python train.py --dataset="retinal OCT scans (Kermany 2017)" --train_examples=98430 --crop_scale_min=1 --num_experts=16 --label_smoothing=0.1 --adamw_weight_decay_other_params=0
Rows from block 2 of a small image classifier, named by matrix and row number. Rows with one number belong to one neuron. Each number is 128 + 32 x the weight over its row's rms, rounded and kept within 0 to 255. All counts start at 0.
Before each neuron's rows are labels from the 100 images, of 14848, where the neuron reaches its highest value: "responds to" is what is common among them. Only what is clearly more common there than usual is listed. The data: retinal OCT scans (Kermany 2017). In brackets: how many of the 100.
# fc1: MLP up (model.blocks.2.mlp.fc1.weight, 384x192), inputs 64-127
# fc2: MLP down (model.blocks.2.mlp.fc2.weight, 192x384, transposed), outputs 64-127

responds to: finding: normal (87)
fc1.356 [125 167 112 193 141 147 136 138 103 159 127  69 152 106 136 124 109 196  78 184 119 155 187 124 191 176 129 144 189  86 114 121 133 145 144 169  93 103  84  79  65 130 121 165 117 139 147 142 121  87 124 139 137 180 109  99 111 150 116 129 107  94 119  82]
fc2.356 [144 159  96 170 105 100 132  85 104  84 164 180 183 188 101 153 202 190  82 105 154 159  83 128 119 137 181 184 100 113 168 121  95  83 183  92  60  89 100  56  73 181 126  73  77  67 130 111  78 131 102 102 151 153 149  93  93 115 146  97 159 123 157 153]

responds to: finding: normal (82)
fc1.239 [ 96 136  90 152 149 138  67 115 131 123 172  97 129 140  97 190 106 120 132 138 123 152  92 152  96 116 119 152  71  75 146 134 155 163  49 143 118 138 179 119  82 177 203 116  64 130 116 178 145  91 119 181  89 195 126 138  66 147 121 180 130  96 121 121]
fc2.239 [218 121  72 105 163 118 115  88 120 152 135  82 168 104 135  87 105 141 132 118 102  63 136 126 146 115 171 136 143  79 141 195  91 137 117 146 112 135 141 116 176  92  72 119 122 173 110 179 155 130 111 108 121 147 144 130 114 104 123  95  78 120 124 103]

responds to: finding: normal (94)
fc1.329 [ 83 113 118  58  78 147 113 183 204  56 155 132 111 222 157  87 146  90  91 124 157 112 113 170 124 167  92  65 116  63 127 113 137  52 141 126 135 112 103 150 141  83 172 123 106 137 195 120 159 164 123 135 170  93  94 127 150 119  98 119  35 112 143 157]
fc2.329 [115 179 141 134 122 134 137 198 132 114 115 133 129 158 180 177 164 124 121  95 141 148  97 112 131 150  88 126  95 128 158 151 120 111 195  64 185 149 168 164  97  91 165 148 125 129 201 114 166  91 149  92 118 129 118 167 103 102 101 210 123 198 150 121]

responds to: finding: diabetic macular edema (58)
fc1.316 [ 86 172 108  68 112 122  81 125 123  96  95 136 109 155 124  99 150 106 151 117 106 125 110  89 117 143  72 141 146  90  63 124 168 110 137 181 124  89 131 113  92 109 142 119 155 146 149 166 130 152  73 129  86  95 112  94 143 151 174 134  94 151  65 139]
fc2.316 [ 89 103 184 142  96 151 119 148 108 163 160 145 138 147 185 164 137 152  77 109 146 146 126 165 104 130 212 111 141 169 152  99  73 148 128 113 121 159 165 151 157 146 110 124  84  93 148 103 144 152 138 131 154 137 134 162 149  75 113 113 156 145 169 118]

responds to: finding: normal (88)
fc1.365 [144 173  73 109 123 132 142 117 202  96 178 114 153 111 212 139 153 201  94 105 145 143 144  97 121 144 113 100 152 143 148 148  87 115 118 171 145 146  94  82 127 141  98 139  90 133 192 116 132 155 100 174 150 135 140  94 123 162 126 124  97 152  85 149]
fc2.365 [141 135  93 185  92 107 178 135 137 135  98 162 137 120 151 125 168 143 108 198 127 111 100 160 111 140 115 103 111 115 168 145 179 146 131 112 140 175 160 155  71 170 116  80 129 110  89 143 140 168 125 105 134 154 175 130 158  49 103 155 160 135 102 161]

responds to: finding: normal (90)
fc1.273 [130 217 132 191 131 126  82  89 175 178 111  20 134  92 147 101  88 123 119 167  65 161  86 105  71 142 142 125 121  97 140 119 158 144 143 112 147 133 143 108 137 132 161 115  72 112  65 126 188 107 125 154 132  97 185  91 100 143 186 110  75 115 164  75]
fc2.273 [137 168 116 149  79  97 138 144 143 138 115 173 156 188 159 120  98 161 193 151 119 181  83 161 160 153 149 140 167 115 165 155 150 166  76 144  81 146 102 157 151 164 169  90 122  47 122 156 127 114  51  92 128 222 140 114 141  45 112  92 135 134 115 103]

responds to: finding: normal (96)
fc1.295 [104 191 120  79 164 105 148 123 142 102 178 123 108  90  94 132 146 169  80  96 137 109 101 102 102 156 107 120  79 124 136 120 118 125 100 181 113 113 161 117 151 106 127 125  69 170 132 187 145  71 148 151 149 108 166 128 168  43  89 165 134 188 114 138]
fc2.295 [140 132 102 107 117 106  72 118 114 168 139 117 156 121 153  58 111 156 133 133 145  99  90 153 139  79 106 105 144 119 149 165 118 196  47  87 135 214 152 111 153 136 155  90  72 141  93 115 149 142  64 143 124 165 138 167 134 106 120 140 152 118 104 143]

responds to: finding: choroidal neovascularization (96)
fc1.359 [120 140 165 123 111 125  73 143 183  90 139  53 135 166  75 137 113  95 156  73 150 112 119 193 123 137 137 188 160  68 140  97  92 153 136 102 118 133 172 175  86 141 126  60 126 117 117 143 115 139  74 167 137 107 148  84 176 137  76 169 125  91 192 122]
fc2.359 [152 132  96 100 143 144  86 107 159 110 151  87 112 130 124 152 125 146 169 164  73 159 180 110  54 167  93 160 104 191 106 113  93 128 116 196 124 156 112 146  62 122 178 174 109 140 153 152  94 137 111 123 120  89 145 115 140 119 110 151 163  88  84  85]

responds to: finding: choroidal neovascularization (88)
fc1.252 [ 67 163 122  99  75 114 110 132 107 127 164 199 173 144 105 101 114 159 145 107 166 104 130 106  39 106 130 112 102  83 125 127 127 194 102 165 127 153 101 151 158 167 141 151 107 147 107 147 113 165 120  89 142 161 190 121 204 129 150  88 139 113 177 132]
fc2.252 [162 107  42 125 168 127 102 110 154 175 106 117  75 152 147 142 137 109  90 145 139 139 152 122 149 161 161 124 138 143 110 138 142  71 137 115 111 123  71 146 151  72 150 105 118  88 112 133 137 101  98 129 129 192 139 111  44  87 126  95 189 117 114 125]

responds to: finding: normal (87)
fc1.109 [170 169 148 102 121  89  96 146 111  82 135  88 128 142 124  87  86  87 172 120 126 167  79  63 179 136 112 117 139  79 173 119 150 181  98  99 128 138 116 136 127 123  90 177  94  91 109 142 208 122  87 142 125 140 178 120 172 133 114 126 200 177 148 132]
fc2.109 [121 167  78 123 110  65 150 109 161 143 120 158 150 161 166  77 110 146  58 142 172  84 147 134 108 108 137  84 146 120 153 122 111 137  33 133 148 185 102 160 172 179 149  75 139 115  74 152 112 156 106 131  96 164 153 120 151  89 158 126 157 141 103 152]

responds to: finding: normal (99)
fc1.188 [162  96  91  77 132 130 103 140  41 117 110 127 149 125 113  95 133 122 108 203  79 173 163 134  92 152 122 181 127 167 134  79  31 123 175 183 126 210 125 158 137 132 122 170 120 184  89 131 157 120 114 186 150 159 102 132 114 172 148 171 136  88 110 138]
fc2.188 [121 139  93 145 151  99 154  89 153 115 112 122  82 116  70 119 114 105 106  74 127 105 144 121 169  96 102  90 162  82 111 127 164 136 107  88 168 107 117 109 157 115 126 101 146 105 125 108 116 123  81 105  99 134  80 156 152  69 150 118 126 137  90 184]

responds to: finding: normal (79)
fc1.21 [149 122 164  93 101 128 139 146 147 119 108 164 163 137 174 160 117 167 158 120 161 148 107 138 120 137  89  72 122 113 181 117 136 141 114 176 123 125 117 107  76  93  81 160  97 114 137 137 178 147 168  99 156 176 150  74 165 112 106 182 117 181 132 172]
fc2.21 [ 71 138 102 154 136  82 138 123 175  75 164 106  85 141 179 128 152  97 122 211 106 116 139 129  68 149 116 163 138 129 161 129 145  87 186 125 104 137 188 177  91 186 161  79 171  89 121  73 144 118 102 149 179 117 160  92 134 131 138 134  96 140  82 158]

responds to: finding: normal (91)
fc1.10 [ 78 163 169 171 133 186  68 133 129 145 136 105  90 140 120 217 167 173 101 158 158 135 109  84 107 141 108 139 175  43 162 120 124 119  77 140  99 102 153 109 122 162 141 132  86 157 113 206 112  77 123 114 129 171 141 102 111  85  67 129 187 156  79 152]
fc2.10 [108 130  68  89 113 113 119  63 110 111 169 146 199 131 124  57 106 135 154 136 143  71 110 121 102 126  92 125 139 133 169 141  95 149  56  89  95 174 120  83 135 134 132 112  98 142  74 178 133 136  97 129 102  87 171 142 206 114 173  80 166 117 120 165]

responds to: finding: choroidal neovascularization (93)
fc1.50 [110  95 196 134 105 104  71 127 185  88 122  96 131 145 126 146 141 151 102 117 152 184 152 153  82 177 132 116 201  92 141 121  93 132 151  90 185 192 155 156 129 176 160 144 165  97 126 161 141 154 135 125 109 159 130  84 122 172 112  95  82  79 177 118]
fc2.50 [138 120 114  86 128 156 130 120 159 108 137 112 193 150  79  93  87 104 103  65 127 118  78 102 104  75 164 131  61 106 113 133  96 121 131 112  84 148 175  85 131 123 107 116 136 115 102 108 108  88 131 161 195 116 124 166 156 116 101 187 145  99 107  97]

responds to: finding: choroidal neovascularization (85)
fc1.11 [119  77 196 163 160 123 152  93 134 108 162 172 154 104 112 141 136 142  96 107 145 162 165 125 111 139  86  92 125 119 108 112 118 157 124  88 144 119 151 132  91 129 108 124 136 121 126 173 131 144  91 137  65 161 105 107 133 149  65  73 109 111 125  92]
fc2.11 [162 172  71 175 114 128 131 169 153  97 101  85 149 154 144 164 198 116  95 161 108 178 125 102 122 116 125 135 116 108 141 138 120  77 140 160 136 146  85 142 117 127 126 135  91 126 121  84 126 113 120  51 124 165 135 134 104  51 118 116 161 118  64 162]

responds to: finding: diabetic macular edema (50)
fc1.343 [ 89 161 104 176  89 141  84 104 118 211 126 109 106 135  86 135 100 145 157 133  81 146 119 134 105 109 112 123  90  61 133 100 137 148 133 101 102 133 113 160  91 139 159 133 128 133  91 116 146 158 112 162 111 145 203 146  76 143 111  54 138 120  96 168]
fc2.343 [174 123 103 103 144 147 125 124 164  90 109 164 196 130 154 129 145  89 173  99 180 105  84 121 105 163 145 116 170 164 126 121 138 108  93 167 133 158 131 185 109 142  94  94 150 111 165 163  95 151 147 153 122 137  62 108 144 113 166 201 126  94 150 109]

responds to: finding: choroidal neovascularization (100)
fc1.270 [ 95 116 155 100 167 145 120 159 102 127 113 132 145 146 152 125 118 158 132 110 128 173 166 148  80 137 121 159  82 155  63 150 166 141 136 146 113  96 192 173  83 117 160 125 155 149 171 148  86 118 177 164 204 107 200  76  85 160 169 126 169 162  74 138]
fc2.270 [ 53 164 164 101 129 106 160  68 131 130 114 127 119 109 108 157  77 103  44 164 173 121 150 139 159 109  95 113  81 132 101 104 118 101  98  93 121 172  87 146 118 178 184 134 132 102 112 140 122 133 177  68 124 114 121 143 138 135 137  93  50 111 107  90]

responds to: finding: choroidal neovascularization (66)
fc1.63 [127 158 111 133 105 193 164 170 178 107 110 100  69 116 196 138 106 135 115  88 124  94 176 137  81 116 110 116 153  90 139 120 138 130 146 140 144 120  64 180  95 144  92 186 121 137 161 117 108 131 102 129 180 194 110 111 128 145 115 156 112 162 153 134]
fc2.63 [ 85 110  52  92 137 112 149 140 143 128 126 129  96 112 135 168 142 105 135 132 156 155  94 172 100 130 131 174 137 132 114 123 115  42 161 109  65 150 130 127  78 119  88  68 112 149 113  77 104 164 127 170 117 149 190  97 110 133  80 132 158 121 187 139]

responds to: finding: choroidal neovascularization (72)
fc1.259 [ 96 140 138 122  74 103 143 125  59 138 145 159  80 160 133 124 162  62 144 180 169 181 132  96  78 187 154 134 106 107  88 114  92  85  90 146  86 141 163 129  97  84 182 142 160 152 136 145 148  70 185 165 126 145 135 143 144 165 120 102  97 141 127 129]
fc2.259 [128  82 142 184 183 164 112  82 170  78 138 106 130  93 145 123 127 102  74 124 114  89 129 166 147 128 151  75 152  97 154 160  72 167 147  86 215 109 107 150 130 125  90  76 106  91  96 114 138 140  93  77 100 148 144  99  99  82 186 194 136 142 125  97]

responds to: finding: diabetic macular edema (36)
fc1.351 [136 114 116  74  98 133  78 152 173 203 183  83  98 109  56 117 141  74 163 160 211 113  89 164 129 129 111 115 128 113  82 128 140 105 118 136 121 108 124 132  93 111 120 118 124  96 187 134 163 134  80 141 114 155 140 117 123 167 110 139  65 128 117 114]
fc2.351 [ 97 145 148 147  96 136 146  91 110  92  97 156 139 196 210 191 136 149 112 106 145 138 167 129 135 165 139 103 150 102 127 124  94 166 132 124 128 114 151 139 197 167 107 141 102 126  78 166  68 141 190 105 187 167  67  98 143 143 158  91 190 140 176 109]

responds to: finding: choroidal neovascularization (62)
fc1.178 [143 192 168 100 165 146 189 114 114  97 103 127 146 110 122 154 113 135 142 128 125 108 126 119  94 122 133 132  98 168 131 140 161 166 103 104  96 135 126 128 112 141  89 118 154 153 106  54 131 112 100 171 133 152 156 164 177  85 108 152 109 150 140  57]
fc2.178 [123  91 118 146 127  91  97 137 147  58 131  87 129 147 139 138 171 131 146 116 143 124 133  99  85  90 103 120 149 132 168 119 163 146 164 122 138 139 128 108 160 147 116  91 128 127 105 145 119 155 134 151 126 127 128 126 135 157 107 160 159 111 112 140]

responds to: finding: choroidal neovascularization (81)
fc1.86 [161 169  90 122 125 212 175 131 100 139  92 121 156 122 130  95 123 134 109 118 115 174 160 103  86 124 185 148 109 122 110 146 140 170 147  94 121 140 114 122 166 140 139 139 107  89 140 116 172  68 143 151 151 147  75 108 115 125 180  71  90  94 199 114]
fc2.86 [163 159  84 126 152 106 175 121 159 165 141 159 132 166 135 135 178 148  87 158 122 169 198  92 117 144 145 147 141 122 134 104 109 173 223 124 113 132 113  85  72 172 116 135  88 102 141  68 122 113 140 120 196 129  81 109 138  81  61 129 128 117 156 165]

responds to: finding: choroidal neovascularization (96)
fc1.129 [155 147 115 146 124 127  92 169 163 192 153 182 129 101 103 103 105 149 129  81 104 133 119  72 110 159 104  76 117 106 130  99 119  88  82 204  78 112 141 144 109 154 146 143 126  98 165  82  69 175 201 124 122 255 177 118 134 141 121 193 107 133 152 113]
fc2.129 [122 111 125  80 111 100  87 156 128  64 153 162 102 103 116 152 175 113 109 114 142 138 137 215 149 192 141 127 130 110  66 150 146 118 178 131 122  93  70 178 156 103 125  93  39  99 111 144 117 109  70 150 138 175 154 106 106 110 171 118 128 119 147 173]

responds to: finding: normal (99)
fc1.296 [169  83 129  97  91 115  70 145 123 171 173 136 106 111 123 149 152 103  96 189 120  64 119  70 123 142 133 141  92 127 135 118 104 150 142 112  84 142 160 176 131 112 142  65  99 143 133 138 109 141 181 103 169 156 160 151 146 124 103 109  93 113 123 108]
fc2.296 [100 111 120 143 141 148 164 140 123  93  89 108 142 165  88 139 171 101 121 141 111 134 134 118 139  82  88 106 159 133 141 135 116 130 112 142 159 118 104  68 165 162 144 177 123  98 121  81 179 132  83 156 128 137 104  87 121 135 139 177 139 156 125  87]

responds to: finding: choroidal neovascularization (74)
fc1.49 [126 139  65 131  99 138 116 122 138 149 137 110 103 165 150 114 111 141  93 128 121 132 106 176  43 111 151 152 145 159 154 174 174 146 141  56  67 165 131 125 105 149 101  90 143 160 106 118 153 142  63 155 214 120 149 145  88 159 173 105 105  71 123 145]
fc2.49 [194  99 132 138  80 161 102 125 121 126 128 123 147 115 150 119 153 127 137 110 161 114 178  77 125 131 160 135 174 118 134  99  73 137 133 122 128 121  66  94 180 158 161 170  55 113  96  96 142 158 145 115 109 196  86 140 101  99 155 133 168  94 191 122]

responds to: finding: diabetic macular edema (39)
fc1.288 [100 100 135  77 113 131 121 163 193 182  96 109 166 152 177 141 145  66 132 108 106 147 154 140  84 181 173 168 161  59  77 130 107  94 107 169 128 162 149 157  71  81 144 123 130 173 136 191  86 156 146  72 156 120 122  80 121 175 113 139 115 143  56 158]
fc2.288 [104 126 148 230 161  54 134  59 117 131 127 114 122 123 106  98 162 226 152 168 123 135  54 152 161  85  81 115 128 146 146 128 137 178 193 130 151 111  93 129 135 119 128 130 151 118  98 121 130 152 150 159 117 112 222 157 146  65 163 162 163  75 148 131]

responds to: finding: choroidal neovascularization (86)
fc1.217 [ 36 118 152  88 103 123 128 129 189 100 127 183 110 134 141  98 108 154 186  91 127 134 133 109  98  98 147 140 138 112 125 147 121 123 128 149 159  99 136 155 163 112 143  89 156 123 134  79 144 121 150 134 174 148 145 109 120 152 166 114 142 188  81 153]
fc2.217 [100  70  99 118 142 133  75  96 147 140 118 160  84  81 124 173 176 130 143 135 146 145 180 140 140 148 139 163 147 133 104 115 155 149 147  98  71 107 139  80  22 102 120 131  39  98 158 109 161 104  88  99 179 120 107  79 102 113 127 136 131 131 158 122]

responds to: finding: normal (83)
fc1.124 [107  91 175 132 131 132 110 136 133 120 107 102 138 136 156 153  99 104  59 153 115 144  92 136  96 156 116 106  93  78 153 135 104 122 114 169 123 122 130 161 151 102 141 104 121 117 154 177 180 110 118 167  91 148  97 115 191 103  95 205  68 125 104 186]
fc2.124 [147 148 101 196 102 135 214 188 197 115 145 147 121 129 161 150 139 115 124 153 127 151 159 105 113 200  95 108 104 100  95 118  94 100 191 102 163 136 120 151 102 154 162  83 122 105 138  65 109 140 128  84 138 198 169 105 132 101 126  93 124  66 170 100]

responds to: finding: normal (99)
fc1.240 [118 107 106 105  88 130  93 130 113  80 108 155 141 124 152 119 164  86 103 150  94  78  97 140 123 101 147 140 148  67  77  90 108 111 170  94 130 117 145  83 119 153  84  67 101 117 117 113 157 164 143 159 112 182 132  62 112 141 121 106  80  80 147 105]
fc2.240 [164 138 110 177 158 123 119 136 121 158 128 109 100 130  43  97 159  74 119 176  92 201 145 110 143 151 100 110 131 166 157 153  76 178 154 207 132 123 108 160 123 129 186 226 108 168 132 103 178  97  58 132 106 103 114 167 147 146 126 153 150 153  95 143]

responds to: finding: choroidal neovascularization (97)
fc1.144 [150 126 136 114 106 153 104 160  79 155  89 144 199  99  70 125 131 110 165 101 180 159  63  86 114 132  85  95 101 136 189 151 127 133 142 100 152 130 166  98 112 159 145  82 121 186 149 185 119 137 141 135 110 132 106 157 163 113 147 104  90  67 160 100]
fc2.144 [115 124 111  92 137 128  53 119 183 115 192  46 166  82 135  95  92 114 122 153 125 128 225 157 122 139 118 111  97 155 119 167 150 172 129 131 117 155  84 104  24 142 110 129  87 138 123 120 103 111 125 107  46 100  94  85 158 116 171  72 149 136 130 143]

responds to: finding: choroidal neovascularization (81)
fc1.318 [ 99 155 173 121  97 116 125 172  46 134 109 155 108 100 116 146 165 102  99 117 172  87 123 135 135 119 142  71 104  76 129 105 108 126 162 130 172 152 149 121 110 125 172 153 123 120 172 134 160 139 160  97 109 194 151  92  95 130 177 157 185 151 149  98]
fc2.318 [128  90  40 135 104 158 104 141 161 120 140 107 151 191  98  91 132 130  95 118 103 173 145 174 177 173 106 147 134 116 119 166 141 137 171 131  87 162 118  96  84 108 105  58 108 116  84 153 149 122 124 104 158 104 105  87 161 175  97  57  94 136 185 147]

responds to: finding: choroidal neovascularization (93)
fc1.373 [157 150 142 122 129 118 122 167 119 125 193 225 111  86 113  60 162  77 118  98 171 169 165  93  64 140 118 147  96  88 151 130 133 171 100 152  94 147 150 143 165 116 115 111 152  37 169 141  91 186 135 137 147 141 119  98 147 122 178 110 134 108 138  52]
fc2.373 [113 115  84  99 154 139  85 129 142 129  62 119  82 144 142 130 120 105 136 131 120 132 133 146 155 163 131  88 123 106  81 136 105 146 179 162 140 119 135 137 180 159 139 103  65 139 141 146 137 153 144 111 167 172 188 130 140 133 141 112 105 109 138 173]

responds to: finding: choroidal neovascularization (61)
fc1.114 [165 104 144 154  97 117 117 137 205 148 128 113 148 106  77 158 131 145 135 159 150 152 171 163 135 159 139 149 129  97  84 104  87 120 105  89 131  73 132 139  46 140 155 158 152 137  94 157 132 146  65 126 157  99 185 104 144 110 146 148  92 128 115 112]
fc2.114 [ 89 164 150 137 151 165  91 110  71 105 112 164  95 151 154 120 182 122 172 131 137  89 100 137 147 142 123 136 145 137 160 118 135 143 147 170 111 135 159 129 175 149  94 104 108 104 123 100 185 109 179 165  97 139 102 132  92 139  67 115 146 132 135 125]

responds to: finding: choroidal neovascularization (99)
fc1.78 [106  80 194 105  90 162  74 123 159 128 129 122 185 121 111 139 134 143 108 115 143  72 161 166 110 139 109 128 192 118 127 143 118  98 125 108 174 137 144 163 164 141 163  82 137  80 119 134 158  76 119 147 190 148  80 151 161 121  57 167 102 119 185 170]
fc2.78 [156  93  78 127 143 138 107 124 148  78 140  49  74 192 104 126 117 129 174 129 130 211  98 129  75 120 135 134 101 134  89 110 111 129 147 154 153 146 185 114  65 150 113 160 133 133 136 121 134 156 118 171  76  51 158  91 148 108  85 111 179 145 118 116]

responds to: finding: normal (89)
fc1.130 [ 64 105 127 127 153 157 103 131 106 103 170 125 122 158 116 150  64 124 110 105 137 133 148 125  76 177  76 137 108 104 130 144 121 175 142 120 235 131 137 157 149 154 186 128 151 150 152 135 167 133 108 131 100 146  85 113  87 159 148 155 135  96 168 188]
fc2.130 [133 102 142 144 112 115 128 162  96 104  89 141 116 153 136 108 136 114 121 181 146 120  96 107 104  82 105 153 113 123 173 123 127 136  95 176  38  75 181 162 142 112 134 113  99 110  77  73 127  75  98 132 142  87 189  83 182  75 119 106 150 157 134 195]

responds to: finding: choroidal neovascularization (74)
fc1.142 [149 114 136  53  72 144 160 100  76 141 168 138 136 162  83 112 167 120 181 141 121 143 148 151 111 135 127 119 116 155 107 148 114 155  90  84 150 136 111 139  33 119 121  81 100  73 146 180 110 163 154 154 165 119  64 109 152 169 129  85  69 125 153 125]
fc2.142 [155  86 122 164 171 130 124  94 137 146 155  82 104 123 134 179 123 132 118 149 191 138 124 105 143 161 114 131 157 120 129 107 154 134 110 152 110  99 171  69 152 138  99 175  78 216 112  71 159  80 168  87  89 185 102 131 128  76  91 162 127 128  99 108]

responds to: finding: normal (99)
fc1.186 [120 141  75 151 115  85 158 115 112 157 126 130 110 112 162 118 111  99 110 194  60 127  88  70 173 131 123  97  92 151 159 149 160 137 166 151 113 107 159 139 210  83 131 143 121 168 100  80 186 100 154 102 105 160 138  83 124 122 156 145  93 121 104 130]
fc2.186 [117 119  95  96 112 141 106 120 119 128 139  76 170 180 139  91 111 133 113 131 132  99 178 117  34 133 109 155 162 122 107 106  91  99  86 127 157 138 127 129  28 172 187  86 118  97 127 133 124 115 116 186 173  81 125 116 129 108 109 162 134 104  87 112]

responds to: finding: normal (79)
fc1.64 [ 70 124 107 135  97 113 100 117 151  32 162  84 154 146 175 179 121 142 136 148  94 151 148 174  97 142 117 120 150 154 179 129 108 111 151 126 137 141  83 159 158 119 183 105 122 145 179 179 167 125 135 203 143 128  96  83 124  93  97 117 136 110 104 101]
fc2.64 [115 146 140 113  90 112 137 171 146 191  94 117  77 136  89 139 134 150  83  82 138 116  70 116 115 136 110  96 129  90 139 105 146 118 173 125 111 146 165 123  99 127  92 193 129 112 132  48 160  84 105  92 119 152 157 110 132 126 137 197 103 136 170 157]

responds to: finding: normal (85)
fc1.190 [107 133 117  96  98 116 163 146 152 108 112 134  96 170  99  74 163 130 157 135 147  85 114 163  97 130 109 130 175 111 128  52 145 172 130 152 123  92 109 108  86  82 157 108 113 155  89 149 114 154  84 112 147 133 148 103 145 123 146 163  51 125 147  97]
fc2.190 [142 130 153 129  96 106 114 149 189 129 126 103 115 164 211 169 133 129 129 141 135  90 113  51  87 190 110 144 186 108 171  85 110 102 155 165 109 150 125 117 152 171  83 163 166 138 119 134 108 120 182 151 134 164 124  96 142 136 100 170 114 165 153 125]

responds to: finding: choroidal neovascularization (86)
fc1.14 [142 127 152 107 151 140 121  96 160 178 140 106 122 131  85 129 130 104 124  46 148 114  91 204 141 113 184  62 173 145 124 141 142 138 158 101  84 135 142 103 131 127 143 115  73 158  95 178 116 159  96 109 190 109 134  78 110 127 141  93  80 141 102 113]
fc2.14 [140 103 137  77 102 109 129 127 145  59 117 100 145 113 145 143 164 154 201 109 159  87 135 115  66  75 100 142 148 135 175 139 158 163 130 162 123  95 113 139 100 130 103 170 110 157 129 106 114 143  78 179  94 184 105 172 117 135 134 155 148 102 133 139]

responds to: finding: normal (86)
fc1.141 [159 134 148 104 191  68 146 111 178 121 150  79 138 155 120  82 107 118 152 146 165 121  98  69 172 117 145 107 159  99 125 121 154 153 109 127 126 112  89 208 138 146 148 120  92 130 141 139 172 135 156 172 123 132 100  94 149 156 118 138 119 116 119 116]
fc2.141 [ 82 151  96 126  53  63 138  90 129  72  92 200 120 156 175  98 111 161  92 132 121  40 113 120 124 146 128 163 120 136 166 126 121 104 146 110 125 188 158 123 114 122 151  81 110 140 139 164  51 167  95 174 123 124 194 107 132  83 149  83 113 121 178 142]

responds to: finding: choroidal neovascularization (97)
fc1.364 [104 121 212  48 123 182  80 121 147 113 172  52  97 144  85 137 136 146 103 108 153 105 140 153  98 137 116 145 209 108 110 100  73  87 128 115 139 180 129  97  75 183 151 110 152  73 129 168 156 149 119 168 137 117 111 140 145 135  98 178 128  79 198  99]
fc2.364 [147 105  84 148 152  91 137 133 151 124 145 101 143 182 152  88  82  90 163  98 103 104 100 130 109 108 196 149 102  95 125 151 148 161 106 117  83 126 198 141  99 103 130 130  93 128 189 110 110  79 132 164 134 103 132 110 161 156 155  80 170 156  97 118]

responds to: finding: choroidal neovascularization (87)
fc1.335 [108 115 131 136 124 184 166 104  98 130 185 103 150 132  99 106 129 136 141  98 117 128 137  94  71 151 157 158 174 121 134 152 139 115 157 128  62 140 141  86 123 147  58  91 105  79 133 105 144 121 162 103 172 132 165 162  92 150 159 115  17  80 176 134]
fc2.335 [177 138  90 122 142  96 165 131 128 152 107 120 107 129 169  99 145 129 123 133  75 147 160  87 106 176 149 132 117 117 163 130 121 163 154 115 149 106 121  83  92 179  89  81  67 108 186  98 123 117 114 134 209 160  90  80 124  96 103 174 165 114 148 141]

responds to: finding: choroidal neovascularization (82)
fc1.203 [104 126 165 127 126 171 134 141 113  34 156 156  64 124  64 137 113 119 118 155 153 129 112 192 104 130 155  96 144  92 151  99  66 124 149  94 175 110 107 145 107 149 126  94 180 119 105 111 144 164 106 142  74 147 147  81 172 167 145 178  91  60 187 122]
fc2.203 [201 122  65 109 144  89  59 106 139 203 121  61 174 131 139 109  92 147 144  94  94 120 118 117 102 139 130 193 123 128 105 168 157 157 162 135 113 152 129 134  97 122 102 114  82  93 193 156  98  96 134 145 167  69 133 189 107  91  82 104 143 150 113 106]

responds to: finding: normal (85)
fc1.122 [120 163 128 182  96 161 112 154 156 101 132 120 127 141 137 133 169 152 157 198 126 115 158  95 160 132 105 154  87  68 142 114 134 125 166 168 137 118  93 107  98 120 117 132  85  93 163 147 186 155 145 148 147 110 101  60 118 139 164 131 103 145 131 124]
fc2.122 [ 73 148  81 133 103 123 142 143 170  91 110 140  91 152 185 145 141 103 143 163 141 123 132 128  58 156  96 153 117 113 124  79 150  71 229 131  84 180 128 141  37 166 104 103 169 128 183  82 189 117 138 165 164 189 124  77 163 115 108 110  99 169 120 180]

responds to: finding: normal (98)
fc1.282 [108 118 137 117 148 128 108 136 135  57 102 113 143 155 111  98 132  74 112 150  61 116 126 113 113 178 156 122  75 108 124 123  60 126 142 123 103 163 188 173 165  90 108  85 105 106 125  74 151 131 167 174 169 170  60  94 143 143 118 147  91 108 128 127]
fc2.282 [137  95  71 106 146 111 146 130 116 184 119 180 136  96 133 174 125 138 115 126 168 226 192 166 144 123 101 113 162 128 112 122 115 114 134 127 181 117 108 135 152 151 184 186 147 154 109 144 118 178 106  85 150 163 140 172  89 131 169  97 146 131 102  98]